python train.py --horizontal_flip=true --activation="gelu" --weight_standardization=false --eps=1e-08 --max_precond_dim=512 --adamw_lr_other_params=0.0027 --final_lr_fraction=0
Rows from block 4, named by matrix and row number. Rows with one number belong to one channel. Each number is 128 + 32 x the weight over the matrix's rms, rounded and kept within 0 to 255. All counts start at 0. Numbers have three digits each.
# convs0: first 3x3 conv (model.blocks.4.convs.0.weight, 224x224x3x3), inputs 90-104, a 3x3 kernel for each
# convs1: second 3x3 conv (model.blocks.4.convs.1.weight, 224x224x3x3, transposed), outputs 90-104, a 3x3 kernel for each
convs0.106:094134138176150184147109101137158080155172113154134096143162161102195145128132137129137132098125158201147152112165133192074125153191197109137138108110131133128101119107170126166184176106106137105117051102151134122121136127152145116128091147097122179124130100149132107082110154199115147114207156134120121142131098146137167127115128136157148094115154120156092100140175135157188122103115150133144178140137093
convs0.107:126154087086109137130140123151135170095119132133096133097138138140110127141140129101129122097083132125138100106106089071126194155129172097132122162114110098102138168084149131115101129110083162153177135137117166113121117134130112115070122132149118076138131102066141145135097114152122149141127103122116120141116155116108146133122155137167125124122137127125115068093124139146132129139082096061130108147114136
convs0.108:123066124131128177149151158129151154139144142087145149094155163067127129141137191112074075149106079121108127131138159083126152080181191150127133149167128146122145142106123121091086142105097158098166109136142127146149081119129123151116104123136097115106152098059030128139104099130100137095124083121155103087156152143096161142164178189167116186175164146112153145135086141183136157089161146163161155135124193
convs0.109:160092140135167090127150120093169129124127113125173117097136116117105112136165117175124139126141099159057135137133125142147102105153126107098122122118153150137112127162089107192150154126061111126182117168145101154116100125112160081084073118111137146214124107138163174184105154106116126162093122191126145107171066155159134123153168113121129100139151097161102094113146110140132149122088115125126164167058183
convs0.110:045147131151083081137127111083115180148121116144139110160122126130135140103106182136146094139126170096117070139121139141180118120133153154113149129079144137121121085141162082111103120103138133122154177102125079134156161121123123123122165130097181094111061132119138118091147170140151178138149080189124153174091139148151117112109133156181174112158127182107102137099109109083141166091124142145123072161164197
convs0.111:153096138076167184139184193135121139188071157196120111102084176119132071152190023174155174128067178136198118178121127201104123181154123110208058123107109105170116122089109175170170094158081167185148136125198101130241100110132076125154233141086134087206118105076104158117133110146144108143119101164159164044116128173191218027048131112133148175202158146158127155145065143172151141127147140115104145126157052
convs0.112:103116119168161121119122164082086189149095159152091118118095084133094138103122109180161104114151076137193098080193061076112182143137120110145128134071137172121147124169137090143163193106133114146124170105128119182156162081116142133101151087097154118138132114096151126123134118104123187093149097113087149103132100145061122130125124130095115118152148172121143109130143097107143100186188077155146127155132161
convs0.113:106143068119191102104131131082143163112069187117110143150137189215080143135137080106210099121135131150093143138150121167099142154109145104150139116130135127128124139151182176133044125063158110140114120097116138102170091122149096143166143137144135153042093189175165067065044078139155133139172110102152089122130146121222148135125119144110088135098160134085144026111146172164186120188138130174119159177110118
convs0.114:179097093108123128093145092120143144075197124110084145087091171197079103128194143100086185082114187100165124096080129158119093113125116188120153150155151187106113103129144154103118109113118167105200114098164171129109147159117148126096142163091122116112188087099195131075111106156127111098182118146056149106134159144119149156103150179105136170135120156130078157083119093150162117155122118131139164152110138
convs0.115:109167163158147086042094135074234118065153081134124116130086158121088095115168116148071153127127172065218110181123095144137204169116059135145201154101174128070139160120196075205173172059113054104088144169095142126158082178079140139170047189129191143064095130081247064169160221116063107108160084188088069187085125099197150123163137121192111202097112119133084074154117163186175139141250162198141119150072255
convs0.116:145173088170146164179129168149124098082119140105136162084129106121108124167148087129107143167099145108138117122113104124160148149091114184150126142102151145168148092221145137131184118144069138080130127185134142066120155181137116123125164145118133128135151155139096130106130147115174149144108162159118126104084165102054100068198145194128094157171169127147059114134172131118114108099149122158111085064123135
convs0.117:135077132118095133163151044143124163101145102067094129091086146115125051201154165107142124091190112117028096119069161151116099066172104132168130110123102124097051176143116093088153161160176140137161122107107184106125143073157173121153061144115066129120100108105153158117171086105075090167154063203163103098115133136096186088137132171147132117141116113120121073171152124155103131163027179117080099208137196
convs0.118:105112042113119076107101120100147143094157155160075176123099181155114169148138163074090190091189160109159121109116138100103116176147136135164132102175126109136130143149134143117093064152138119129111158111109130111109128130129062138216128097163124106103156111114156060086148160084159135078119086098131139138138130137125117160131146102123116135126080119101075167110125157148162172117160153131092176148137147
convs0.119:161099123183167151115116152090099099101102123135146081192128113098158150111136171128088113143132133089213152159109091135154124180114154115116082113104164135141102141142102106144199002094179055132175142126085173152119090116135119147114130185120156150111109169143184082102082042150101166157170116165083140135144115155103052101199127052095147113167147083143102156134145109142131076236094168176058116161142188
convs0.120:144114117119119149100075097144151137115135128140132146137123139129111097152157136124148146103127137134131142128150159141139134105107119109125153089122083134164115160106049148162139145146091154168122172165143166162172130142137129161134135105120100193100133175143131128186127134132138165103161140104140157145156137150095125139102151107108129091141116127159144134159120107119121107105137119122123112133131113
convs0.121:138110119086147114072148148132116108143122121112123118126136153104070081164129119152160131138114074118134081120147119164166103155188136114161119121178160112173106154096095166090077134108110128085105124138116148111163129119126068086133125126100137115123074062132140150151130123142126090170095145127170090084098125112142134113069101142157174111117137152120127083133088194096120116119110135147150134091124175
convs0.122:101075076119139085135055109136174173052148165172119149158071160151098099052156123134139097117157076176165078123152114183075065143152153135086092086119116160174152174096151098077136132103156134109122065090130112117080170119161124090099102101136139140117134092093133065150138159133153077094077150129128159075108123173175096121137164102108151101152078126144067148122153134115146074080143107099189155222115155
convs0.123:154073128076092128109118151123090122128098079121105170124117108153126073117182213117082143144111143175085125122104103114124133134146119096211090114191102144154102176030155154127160149154176107084055146079146135134084079084099170110110126113141089172174030091110098157188105163137163127160102125103149105096110043128152110077053076109179131123089065142161138157077132110121115129133084126146161124083116161
convs0.124:194081115131124186109187117140179104118143126104147100129155170141120127094095084132127107184121121155118128180147054120166192133118164126103093134130114140160134145141146148136065119159145110133095136078078165096140106133121118130074181157081086124153176049131119124118154147157141088113135097113112124110177137113145161102139146161131122108102153127104131120197092140169098124123085136084201148082076126
convs0.125:100076123066090096122166147183102158145170115152146121100138165071152148141099155151144181138151169159165153132159102121082081123171150110082099135142152221142119126146185139076145148101145114147155135137146104146165129104147126181142144098148093092136115083167111145177122138115133129159096156131130160107139104097119153157109075141169132114138111165135081137088091154147112106138088093127106139158085093
convs0.126:116122137124060104108160091049099110091081156129114114160129133131120100141151138184100133140131153111128117175176080163134135097123140081119136105103132127134105117107138136114128103108133102146092085126093192112164135099126118145167033122108103138131112067104084092141110162113107099072136127109113127165144098119094087079116122157121169153128161110133087086122143146127128092112105130091134129133119104
convs0.127:117126189131094103144089175146170099096170130149164116137194132186104182117145115116181074140161142178120173128089114148118141109083182107114108077121163065132062141132151130155088091101117106138134190106068109082174134131181078138145121133117114184124127144081122102081129160084167129116176101078157136131142122127139177146111098179144184059125082145129120091119120162119162084129136187186089118128123134
convs0.128:119136118185142145087136114087139131099152118118143175096120081099109160122098131115081132122104143086113137063098087122107105124141132150159123126085136152128142101111108152105172070097170114141133105133153096118143089117134121150228118094204065100123075123082129137188109140139124148135111133098110085133127169089143136115133109162131149155146113110109120122145132157090110127132156100137126158149123132
convs0.129:125179183173119099086120151126132093117144118099136158096121097095137121142110116153170112089078132140108112076073171055117157171089100139127152116180134057142114138078124142080088125184111176114109125124170154125170153141129132059143158146196074155135095114074100126125116169109117122104144161161119086119088128123136116141103150151109120102115119154132147133137120180095100110122139095146113154179131147
convs0.130:104156138154132139127062173107145166138202113130148086140151137081165164102085162136081078114116089138090120099114090160129158069077104137119160126135142125107129158119091069205198072030091167139152047092156206192045093132113180092127079096215103135172097185129079197095087152169075067120129160133144103095068092108095129216123130177148120123114153139143121143095111130180130183078182116141109113110165064
convs0.131:049126111178117158073068094075139138095133095149094096160122071157132102203113084101110096141075135119190180124114134150104118131087186081222147134170109180110145129158070167111129133095125137137110157135102161112142068084094115112058135138137086097070151150105096030142131081143102128068212134098161132177119129155111096106114141141148108092180146132070163107167139132090120094089123103193185129136119120
convs0.132:171161149087087071106092229198123186093124143159110078122157139084142094207173173178142105132089130215174171132141087147171107090101045113048121147137071139129085142146116153105118093112143162118140153136155150128104162070128139151100255060207129118145119134117034120162007103151095135146125151073083160094097076136108110141125156159184177098126117123099226124145128132146155122139125078102182114183050150
convs0.133:134111224051175157140102089091108107104117123112086112114143146137112084122189134133156172142127158102119176103179181147146145114173133093073110128127123071131138088174107174141075200099159154112100140119089162201147106158102093147118121140145130083138066090133155128099104112095112119122171110085117108117123161134167124130121180100170127135122084105172131162139097168103126135098152140160146100155127100
convs0.134:087119112112111121119131132119154091092109121174142145107177210136104147138116104181162164157122134084155098060153088151126104094136101094155070084170126095115110091091091102029193153149107135106142118145111130143143122192148129126124132128122097123158143150126125126125130154148087114106159110131122149184151126103142175122152163097117118127186081099133115129134145114124110116126191083134108151110152138
convs0.135:170105092105133072161086148145140135119115161099089183181140138073085089055077161146125170200179070198127093072084007135167113102104075139161125172144152047171186155141049133155181123087183143154104149095148100140102078084184089069127096037139082077160077123152182168083207179123134156142154117181090082082195084115116135207145108149122116144088067151111115077123124083088087084204091096130114125162122165
convs0.136:127113096152108117095107099102144096119129126108116120087113149152153150087146103100124118133118131132122115169146079101153145156115071124112169146095155156142108108129110141125091099101098137101100106123132114122097093162152074152109083103138123107138134140127118117098097134177153085101084102115106111196096134130116134136136139096130115145091121124129151149101144132140137118137097105145071129182193114
convs0.137:097112110124132143136133096135149160171117111117113142144113116074120143081051099134122147131138132130081078128143107126143172145075154058156099124098114100113133141099184111066179134051154129146167129123179121131168136122102119170142096110101082085126057167103097118123125142166111115099195119163130093148137143112164105175155148169144119171120121174084088091142109180128105160172072134109068180116180112
convs0.138:130129106134180133099082085128142149135087124142137134118106098146152094134109138111138156124159164084167107138175111090066105122160141124162128111124158167107105153117043102124130172132116127155099108131110137176141125117125150093107149116057193091082134121109148104098113124122148120110131127132138136084126120116103162165122133105122169162067098123098097095131169149181095107104192112120133113176154127
convs0.139:122127172127105121164098117131108169156064163094105137156148176126124132146151076122134094063126114073197116116073128110107144135127094052116149110103102116175149104222115032087146224116105132107077079154125055136149073132108101163165116190169136141125115100145105154137108088154109212126087087167142109086177153070160112167102143113153130160165093147136133095127145153162114152160184126100132123170181071
convs0.140:149104155164090156116097076123142158107115089119145119107121096135116146109212038076132139125081173151116139093119134152125218081107116187182127156096113112199071197091077165161037183150090122156172087141146083122121110157105149055221159089150129124129057182046201161174165131132123128103142105096168118110107084114107167176076077141146116118170109126127198154104158107096092071039123043120126184158174006
convs0.141:170046146159064118168137134095116129094095183138140166129095190150123111078112106104126081155158097115078092119055175143149101121164130137147152122086163098135108191052194122112135104109137202128098070100160080131108123134161111129116057084178127126154122088105114070121124143079160100114114163129106119133182090103110085094083104120124126091107094130110147110126164133134167158085134137126133130152170094
convs0.142:096158093111139044120123203100134171130138102093136126150104139108084170176073100079126137088122093109150141049127058202075086155162222207142143146125173133113186131107138147163053094118151113150119112142097101127084182126153098152097087139129134137162169100066160121136141139179104147114144146119077125125090128118118144134088059145095121123103129164112139121149126122097139127115106075153098137157092142
convs0.143:157124122123108150088082135089174106089093103109145102140088088143114107106171130122178122122120127156132150125109194071110096060136128112125103163084112155175093143091090148108124146190060114125131133161110145119164121139119096126102127122138132159139146152138136103108104101164178197133096120132093146117131102119142124178097116108179086125137133140139065111104088089117142075107131126180118112112157100
convs0.144:093119215255141127104056060110127113099116156131091109102120105128135113145117129093140148103035179101116097176129114044033215018108100180154205114079158021115132166105065144175124064182104150213150136109163093069177176102152081112209081135142145137143065140131080122126128112102103145128142081137142110154120125107118130159223162121081141141126121180170111187151121148157110122039143150167021194079155194
convs0.145:118135124144115134103127094168112158136121089134112097125128085137207125109089157076158103127171152078145143149137127151130168136103126149126152132151150171094166139152133141125094081100161103085123136132123125161116149090130138109135103127149165118105118069093152120130140126074124099130157120147151125115149126157103164115157096135123092079122143136108144105128122157107121123109151119171095155146120088
convs0.146:145099138107147129084129147096132085086095103121100141183093091134092120150175076140160090146149143128093167150155136118137187094123132188155124125113181098186132194081045027086135078102133109127132152150093155150142137136124112147134128122112130141135111150098138164074112164081123107136096147132123103072130163132125141104092137139152156119184121133135151166119127179151148167114123124124141123091102144
convs0.147:162187142116130070084139157138146169150087133147123130161102169138149089097099092175160159136174137092123120121196163125201122156129136120098134105136159111131116099111130147198078084128121089169134122105134115147097157197160116147117175113079151123111101146136140154098167114122094121143140087142146110125096162154128138157115107135125126161152109129095110106109098150100129139114178082141130066164110198
convs0.148:095118080132125135158167066119121106122077118123108140121082108131138067108167124140113117130116106087095147086139154095105176106126110147115114171094104129095124139084083069104144098154130094152142122148186106111146110132109114144136120162143126081156101108133180138102107097126123134119074155219118123096151180168156135145110158114063139150108113110121107115112118149140123132098060132145140134118123099
convs0.149:130133138179097023154100111130150204109166194098115156140137178118092126115130142078125121126121127167111141132146162119133141094099126157128149056101116135131176044104204116106073118121136134113128142133085118115117150105084113133147162125129124095184107127117147113090147130150110146124132113117135164137115125130112125120077130155130155145115117137111158133111105134176105127087179170146123167126116136
convs0.150:122062163193141151107140167128111118149054149156102179099191166162081124135116114070139108103209151100134164051135159060107239085179065027150115148135038083098053118142061097162188132085172092123120117144143061097055136167214150060116173099183119143145123143135136068089111165162121115125087124154149114066079097087116182112131115119127106175114160132156115188150168145188104084082159061106157090076120140
convs0.151:098165184174096139179088185106196101136066116099112141027059127125120143189232100173151137117211077132178138076142124180067152103143098201105097171117226128068144097075140214139088247059181143233150102133157206109053119157097105061171163135106131142169129128151133125147070133067083133123126051075149106114117089156123128031149179131166104095149044130146141150156121113139102114050071003161087131159120090
convs0.152:094104085115135088098125132157149147125175138143161131148096143117087133143098129107121061131095095138132142111124122126134120110110114104120131126095121112093142120080086146137077144123078129118127127158190134116122106160109104111090126090095152095124100098090152053100155109105106115104183122106113127116136088097117120158152139120154100130160126155161159174136157135134151135074111126162155117174101128
convs0.153:067120114125147141041154135136150144194095117152152096177140054156189170121073130056087080133141124143093126111178142120142108088095104064192125191126181224159143215089117068107102160139124157194206148156139163166138181091223162140110124097123172227255175078093143148152123095120212141161141166152126136103132099085114161122092076195184178163054152076187146222060133086192137113107147132132099116123136102
convs0.154:132125091144091123106104119095134130134156085096158087126118138062074119120196113151115147106111181172118088082156143185108129108124192115086189141107147151096170133105110171134130110177141114150143099189146136110157112144133078135098034195088129118098103093142206087161127108207105185076115125080123130159142121159127130166065087088084090076090132165127140121089090161140131104132118136118103178146158175
convs0.155:137152124169118128122152138188128110089151135103082096133166115092172125135079111119152166162173131172188154178125128143119180183165086090185098085132120100112145199202151110107140191089177126188149119074105113203151025186160120203150128108102112099125090181119059148128106102136055150145153184171072090151114218166083119128094144167109020098185141184181128191169147151167071164208106137083105104130169159
convs1.106:110109135165144154124151067124142067143164131119146173130115115094156179130155117124138193157085161087102124154032091100141179153144062072140104192158131104127109146159160187152146154144062104153175127142086141116097134147058054156144187126126201092109115181130141144143135152150138105107175145129138157159093156096135164118146129164173139129114146088114100155123128156155140129118119033176203150078110119
convs1.107:175140138224179077102158167122127129098111152126110132150120069095091112111097186116149113090104104135121071181117109160112075105106163117114111119113129151107130077212189067091092172100183117120147139111160142149109085120162057152164141130139083027118100056133164102159106152114146153125134113140088140127108114127117131153096133148128122103132128106092107139150117097119157128143119111103161059119106174
convs1.108:178140103099146114138120243166148163112122124121095159116137175078142123105089124202177130144137092147139146149098082133151113182101121135130180084148152108083139156112123045144140088058132110170165084170103150141131077172119049128187113118089130155140101102122111114154136165164134139131093124094113130145099168148122190130095165146086155168099119154109142156117089095156140131160161122205157064149087255
convs1.109:084130116176074124106146159145158123137111161072091165106125141116139128068127118093159078129169167082101127066092124139108141188132116162124162143123104172089158183149103097093130103110128120139105139091103114144130124135255163133066144160104124130070121181177104180096115129157161125066139141085084102126131127150156100109166186145087154135126081131119080096104108107154118167065162087072120159158152071
convs1.110:046069147140098113161176191094085134115141093127126107120059114128178115162171175132139159156139117135113114124136154142073152211125111075104123097155132148130144084055089090150132184126138127103143083150151115172128145228057045132126192112158082122128234032160141195081056106155087160144110123148153111121102107143117137101105166157187117149139100139129138116141146161122123095135129209162174160011156130
convs1.111:074033183104070183108186115133102115078126104116097102048119131158097081123130134125094202097131125108176062152151091150120104093177130138117100107112122094070118168115162091086126143150141097106104125089174125138122125060000130117167197127164160080177125155122073141121088170178145151122098082075191111161046125144135144079092142071114145119123119187121092098126070188115195168201157143157179166139126149
convs1.112:101190180114095081072105161122119091176127139074093119126138078160119083138192144109124134106115103122108132133141119109148132146090100092115094112095117144141129119109101084120195083112109091166131144131140125130182149173151107057095100176090096127073123160197105141089129118095126073093111123157125133172146144129153112128118166179158154184154154105103128140142124152175140171154187060152147203150047102
convs1.113:145104128101101178207122096077125158131097138147134143159171134113162190082091115149193162207100128127075149196177120085133116139122139177097107115189156104173092129178151149075090090109174152113121131146147166153175137020107077148141167161028210192089117028154197153096107076156109071134131214152121065136128099077099188118144129109135102060111129106107119127123123141149112111133170095053094124141148046
convs1.114:083071165177111148167185121119161194149135137151131177131123196119096132182135063114150104092094160142117158111135114141145118172190152067145162109128150146148169092097141099125059082125142114074135132144124128211124166110108131167139148083157138143133060230076111130167130107153123156074132143114142129148123133153112133124127094101181138137103099147230115097117121092135087135116104119048173091115195054
convs1.115:140171154175119080033095193127157077072092178163063165140070051128144141074150180160084073085138104132149156094155180195130031212138093084111148095112148143061124162166101122087152063141124110170124145114129197120147176129215054125143178120255078181000138061138120100116139082112190115098118119056069132144143125106054164125204042142097106170129171165125161157126152107152192167083208140161097107022041130
convs1.116:147086072098172113117079114116105156140138107126169170121070106086141120176170152163117122124128122127157157097139145141145193162152081112128145125120106194142153230050134121162073081077151117099112136117100110141096115104149124110194158116134184108174144092132174111174124139082098077159140089122170128178121126125122083142169150172120165132085153133118092134146113120143131132175194210149147127120094212
convs1.117:149146145144170090090138104130112141088126152140189175193148082145185198135056158123199139100147127191142080114116127157125177158159147194140114122103157100176128069093130047169156117077041141087123160111147090123112163145164077184055031146074096130108131066146054099193071179098138113083166109109123108139148119129139124098159136114093185169162107168150160173143205157117159073062153170195195161049117085
convs1.118:146088151117088147125174048108108106130137150168124106127144102069109110105125139145107099083186106152108126137142141090110123139089147124101157112126165102162121146101128119107112150114146130145181151113134166102146103121105053151102152118171181078145137108111178136124125127148204159169134126181116104103152156138146149104110125124106127130132177145146132148182146120141125152217127128172160145103086189
convs1.119:127149138034122047099151192113125147112123099078172113106173177092077170131093116076072107145169107139111094152103135090113128151134076196082163093130102153106126105174125086084203170085139146129153186102086127163110116154140153109179134093183153080073136121118096188096105135125140130078070170182152108053143115165108125153129116153141133191112174121162145127088142107096110082112088146120154103021246041
convs1.120:087136083092088062138105061132108117167118129107115091151082113138088070131140125131101154092043098109121172082106168115108171108114119106114127072144147095118118111087134087062119136009136111132116107124061116083105162165126128106122113076087105078096150120116146111089129097098119108083124095132148125105127144111068107081145108086120089066087139108118117127127090146142089151101094182030071136123139113
convs1.121:085155153160166095068153129131120111134137146143131152117115143159130117091163168121067116116135142120163117117101197168114140078125105101115149108130146152125114141104156120094141174070143154098105120126201162100147155054172121087195125060124138063104163153165099107177127128119132113184144126128134137094134108164094114101182125108170174139148123101159137178125138120162130145118122208128187164108152142
convs1.122:147208050159109127157183197152121145132152119095148100115180131137108061131070111151115111110116145124109142132123146095125078125115178126096100082143139137114165109084165072137074110156147131154129080163152081083134066131097098131085075125143080156122153099147089130170107118165128141110051109064155096130152138127127124152139134141103135134154128121168124093116141160129121112096211059092003220180163169
convs1.123:161158130107182132090185122115165102099129089199127164091046141114120135114159159139102090107115160088106145096144172126126160132104110110131081133056110077121097102101092113159152036220114125109124092154142166128193082117205132136123138213188032107142218090197115085182073142116062160102159122167097109142143125103068123081123157112148153141198157115162140155173145174100149120212172115129112123129157136
convs1.124:056130086095153137054173139144114079107120147167124118189112175146117067104162170165114139153112131142126141071094102113177176103174189180151154111146112151129186129157144056119105025161173124098175133139166145122148164079167084255089156145148139101125099166082131130147095119146151128129132144159137081123114149119146110111088070132119125111114140109143087106111130107110150131118083069089048104186135159
convs1.125:144110124208121152124087230172108150131085125134111169125102117160104135106095130108118104121111168134136167081111168152122144161138065109135150122149157137123138007092172170113198112039143082151136148111165110142160160112219087116162104114096139146063080107138158190155148112146118127103146120136178097130103062137151155133152094096124163141169124162097146126160129105098174151058134077131150093123125107
convs1.126:174134140135125187097061089129149143157134113114140138132141145121092148155088105152144079095143132143144153093171162050130179160069112128081117076146170151182192189176082078129186075147174126115160134126136138144138131109168088188107010060086130071109130094105135127134110150136142107114115142101157136100157104119135132101176125132113145129116119122115102110171155164125154137116167107176169162168134123
convs1.127:026147133144139060024182148136164151128135097141165147112126126115116123090104171140154116121130153138105102108086128132131146094142125179167141083157119159127124117141102176027135121156098125130155152121128122130136025140182172090161154118125064084118106089093202116095085129141119076111130136135095142100123078102111168186182093099170096125080186165145141143102161177171140115196089148089142156129172108
convs1.128:089114152085191106154139147083107123107157156131157172190098098093182195149142177123159094108136127135138124111186166141130149137099087110121111165138157127145160059178210114147080198126109122104128122123137163138092041216117050163121133143139143106130169126155108140147166152128111140129114117096186109112168137124164125161151130135114120157139159199112186167091173163175105167143068129139150091189132125
convs1.129:085150132170135127117100082139096092190179089121106118125109152195122123190181163130129092148140109106141121095109119125069120141144135103126150085123122227173148052099202174145075054141124148091129121123142137141099005084065109178091091071144143137138107110175103096139144132147094127151155054117162158114085136111084149174100219150173133150155115174148175182143164164098072106132073116145147152111128104
convs1.130:116212096093119177143095146130104179109086141113109193142122067120102121147127146083119096126103137115071130140097125133167102138124137146161100130160105155164122205179130047054188199157163103102099117113134143127139076098204112156111169126143088051164107079145069157175149086106118176111116177127119100158114157171126120154172154117126164185145161135123120170183163098180120190129091148138131125132067184
convs1.131:130127138076133026161126153103111156186080107119146140208117120132121070155092107106067178090136114117080126137064173083148061118185140176087139138073132153151120139178132093175098146105086102163157193152121146132133108114168099156092110104169111153199172106127182110100125099114119118126116101167161125113097138139108106088142123125184094130095102145142128114101122131147144185123118111073135066213161174
convs1.132:048144112215187141106114104060069165140163136122113098093162145146096163111122164099112153102197116117116066129120119051069098096143154086143086102039102147171119020190233140128060157113098128130113154137129120125164069209075145111104142160106098142129067130151084168114112137102120146135079135144173061132113181146104121180134148166186155115153137143139170140194116139153107139059177115151066140180171146
convs1.133:090125092133089124169102087136153072139132150125127155095100061134074127132166129108104112101113149171156156136126140182127083127146200149133107144091147110127128128145087118060087148083087147133096114161126124148097095123154199043111170126119084145131072107144114117201151175142142042119101138111126142131138130117171137104058145126103182152124125135091204141136125113136080129108147087084048156115161070
convs1.134:071100213101168144046163154116135091162097107125179176158067087164165133131194155108102123082115169168150097093073140128158156078140121129130167085112120119159157104055230025118112124208193097137182121078111112163116064149079136149114125155121092131134085125165052120144114134122113137147101105115112131113112136115137075133160085122092131175099050153141111102076113149115111136099095240154197116093107165
convs1.135:093132084200116136165130051074170153140142125122123104112115124106115197106174155185160137123107098073172123147172124157145140116088113140079083169138120171145119091218089133117126173187112086138161113108102140123127021123127145145086054173163145106092134065128125164166091109088111103114164119169064132137121136058108161183123091163165096112076158110142118126127150150177125119060154140137081154143149000
convs1.136:189109111152090112181125106134141148135120119184142152111104131100067141145164144159159149132152127100097111137123092093126173147081151164123089085145192121106159092103175173096126133052153171165116125171112099147141102164143137088146156093161138123131112112127126123208091156142081095123112088126123152156161085129148167150146133173139099189123136130112153120131143143098105122091072066118194086158103222
convs1.137:124105126147151095088155083105093144124073170132125143137073098095113124128178102099146132150100133141115142188100152120131155087177117113097132079129158118174123119110195119053100097156154088125160122118139156114130116139082178139092117159151139072057077130150098086098177130119126141109096087153146095141128135118149082137156133137115140145113163098126127077123115117093121106146145032079022149162212133
convs1.138:210158118110095150172146112160142134116134135154125139092126137133084117165166082114169109122161102165142068144109107130134168145176139151138141155124127151162127227125082009091227133152091094145150124116124141135113150132187150092095089185171093131128119163123147080045099132159170130123155131124144079096112111153088124156142175165137121110103156170107179084144148090117145104158100157148134122147157083
convs1.139:136166121171208102035108172122126105134167138142116128115064057129170096198108112086083120140116120147094138192143114068165167093193120103117146124110088159114150158143107113123226124026155039183120116126164098126130153134224111107160162148204107086057063151169151080137155152187112092113124115130096111151117111150128094106173177112147159182117134151141166148112142155152138139135149073130198147182000140
convs1.140:138112139150168103100116156137064136168143123119162172090062144170112086120145178112158141153141165124081144129172054142160144073094142148150119116157124150147128115162133183098061117168114165091191095112106131094153076159163019223145083092176150111067206041244140189064139083060120162077104154110105071160070181124142127159108064159091119099120097145150144150160119120145042080240094093145083089220169167
convs1.141:089091079160162075112190146148127147140098129137108146094142152125075134124104069131137122173121122106067112174136115177180071151212201150135139108106127128097112043111165216119139051109168112097149146119142181111130063157151039149112132104133214114125164098175158133112152086095126118098108142122091137146127107119146115108127111152165112132151119082102134124147108138117110155134165123250125104094107103
convs1.142:032121114153171073135151186128111123136105169155077149072092121147166098195151176129185146134122121124128121134190155108178084111092080132165116114117159128147093050130129109132134111170123112141143174089146157119111153124071122110102140200151073162070169161140066149060092081108107154168118143161117126104126146161062094142103137122144142117143183122098106129106135118097112137127138111141122073207120112
convs1.143:203127132150200135043160084142104171146095071128139154104157178103131127151151134144135082164155120111146142114114155088103086070144168160136118158174092177169119238094059093106090121165110159143120152177134110118136077201040122160139048052133135110180156112146145096133135139065064131181120077101130150091128155109137111113093166081103129112121104121086110125117145120130093118157040200151100057181155188
convs1.144:154236170094129024063130165097185134153162135113092152215121106104166129157119149126113145123191094165116147078128116147137081149077116118140167149142185108164122186134187133146117145159126233110122136146105082145131166096148084123166143120121136131186187116190102073122094182127162138124149124090153142117086159096131064146158094166130134143116087104152102111114136056141187127073065110095221070119133214
convs1.145:137164099159102087121055095134169165115121145075109144163153080110163135143113115133129127105132101133096151136078079080154120127091078105107103129102139051125122111163136148143073153106076146133126144132088130104105132105153125193067104122119087168061161176140118126068107103102139168134168167120126161129124110097163136127141155141135129144149145141128094126083146128127126111141155126117171118145067129
convs1.146:039084150055190093118161044141115146134136080176163105114116095152053067160165111108116123111101130117128112096118097107130112150104150099108132140094147117090192160137090072091167105215095132097123174128130122138124076064144132090116068187132140194127142120100109060141168131130139156110129114141126148119136112070131139095141150126133131164110100145161120151124139092115145121163056143002182054157161155
convs1.147:108140141166070072121073119164109124114131103108114167171130128174183089067090141118137172136118172104097144164081125113113158139105154137126131144121110152117083171137165155093155050104149129116146096093153130152129171131060117184215099105157149126069126132108101158149124127138154118111150102145111125148112079127111141122146131090151113140077116177108135125132133149134163080071171114149097118044060092
convs1.148:173084115156209091147099113099128128072147153139167097157114095160152116143143147147096132085164077124128114191128111126106097091117109177133135123141128095159141091132211131183164178109088163144162124121147159165112111076065116090098168167135124153121159127129123169101097102179152120114114131117143126126147173125113145156157151106105094146143095110147122120112148094134118119173101139108107156122165098
convs1.149:098143049227137120070045200150124110149146144114133123153109120146119110161109142130119139133106098141111096121075100107092106144168167126147133167160088151128121074142143200132093110135145103197133162185115136088133137112050152144065171105097092160145092105181091098124135095132111116130072109082141167109091125133119093109131095159118115123124134134155160135175127106125106141074148159127131130080099176
convs1.150:060095111085142072127206161103130078098166127099140172141119154080170171140096100141126118120099174166155106137062098164161146140125159200153109126133177169177156106143118049036214212108125194150150096134204139068139041164036168131082079080031174171156152155207159116182090142137085163107137125086092204153160099103112150155105148127132055128156151141104152073165076095145123146121098124094104126234075235
convs1.151:028169042146136126044106160100107094086125189121121121093104181136109130070142075065124034083156152155143126098159132173048131163132111137156138101141104182165119082173058183127059150192180126112075098114128107151180075083118067201157125044084110155132148145134115145139132176087216114099153106110171097080092130135134127121126116068170104059141078139111143104122126074149106126137139072119133135255193204
convs1.152:150175138144125093186113161125143147118160126113136126116097153123115149061140157134125116124088095142164126113142161184131168146124126105158131140152093136180095118143134163120156082068128127135130123110163120156130107120176156140136085179065111110096104152153133191116125139161135167173121130122119094161152147151119113096137137066089151090147144164139104152147127109100143133057062050126134127133150190
convs1.153:104089171074156152206093117128151126132123100092131118143161172121085155125104139108143135152165189076086147098110070119113117153124145163179173101161120143140184103116166084127183080150053084086151091154133113111114053099087146098099025183052137157069129190086059056062139044048071153137124150148090105111199118139128132156120071117063157088073095058150120108112123117089109094255078123094183155149071095
convs1.154:109131108072189139195112129098109136099138115147111161100110094163216156155146120103121100103140149096121133126171154105146106119094186101101139170114093123145117122096198097144132179083094082138140088144122121109163198026229094082154173047096158186103098168107129138096187121142119146129146153118124098139094093105101123140154107172102110115130150143156128119062164110158109059115046038099207107122171141
convs1.155:120064097088136087125152142101131138092076138171133134143121165061102153143102119171062036148062121109129147234152107066136192137171158116147163123143155153102102100133117073112155124063017105102149147115142136132118116136196146059123172084194179158169171039178135108176161156111155133151119117168105094151121158095075134099117131085129165075040122079092137114147110124137138150048202139149154148135060057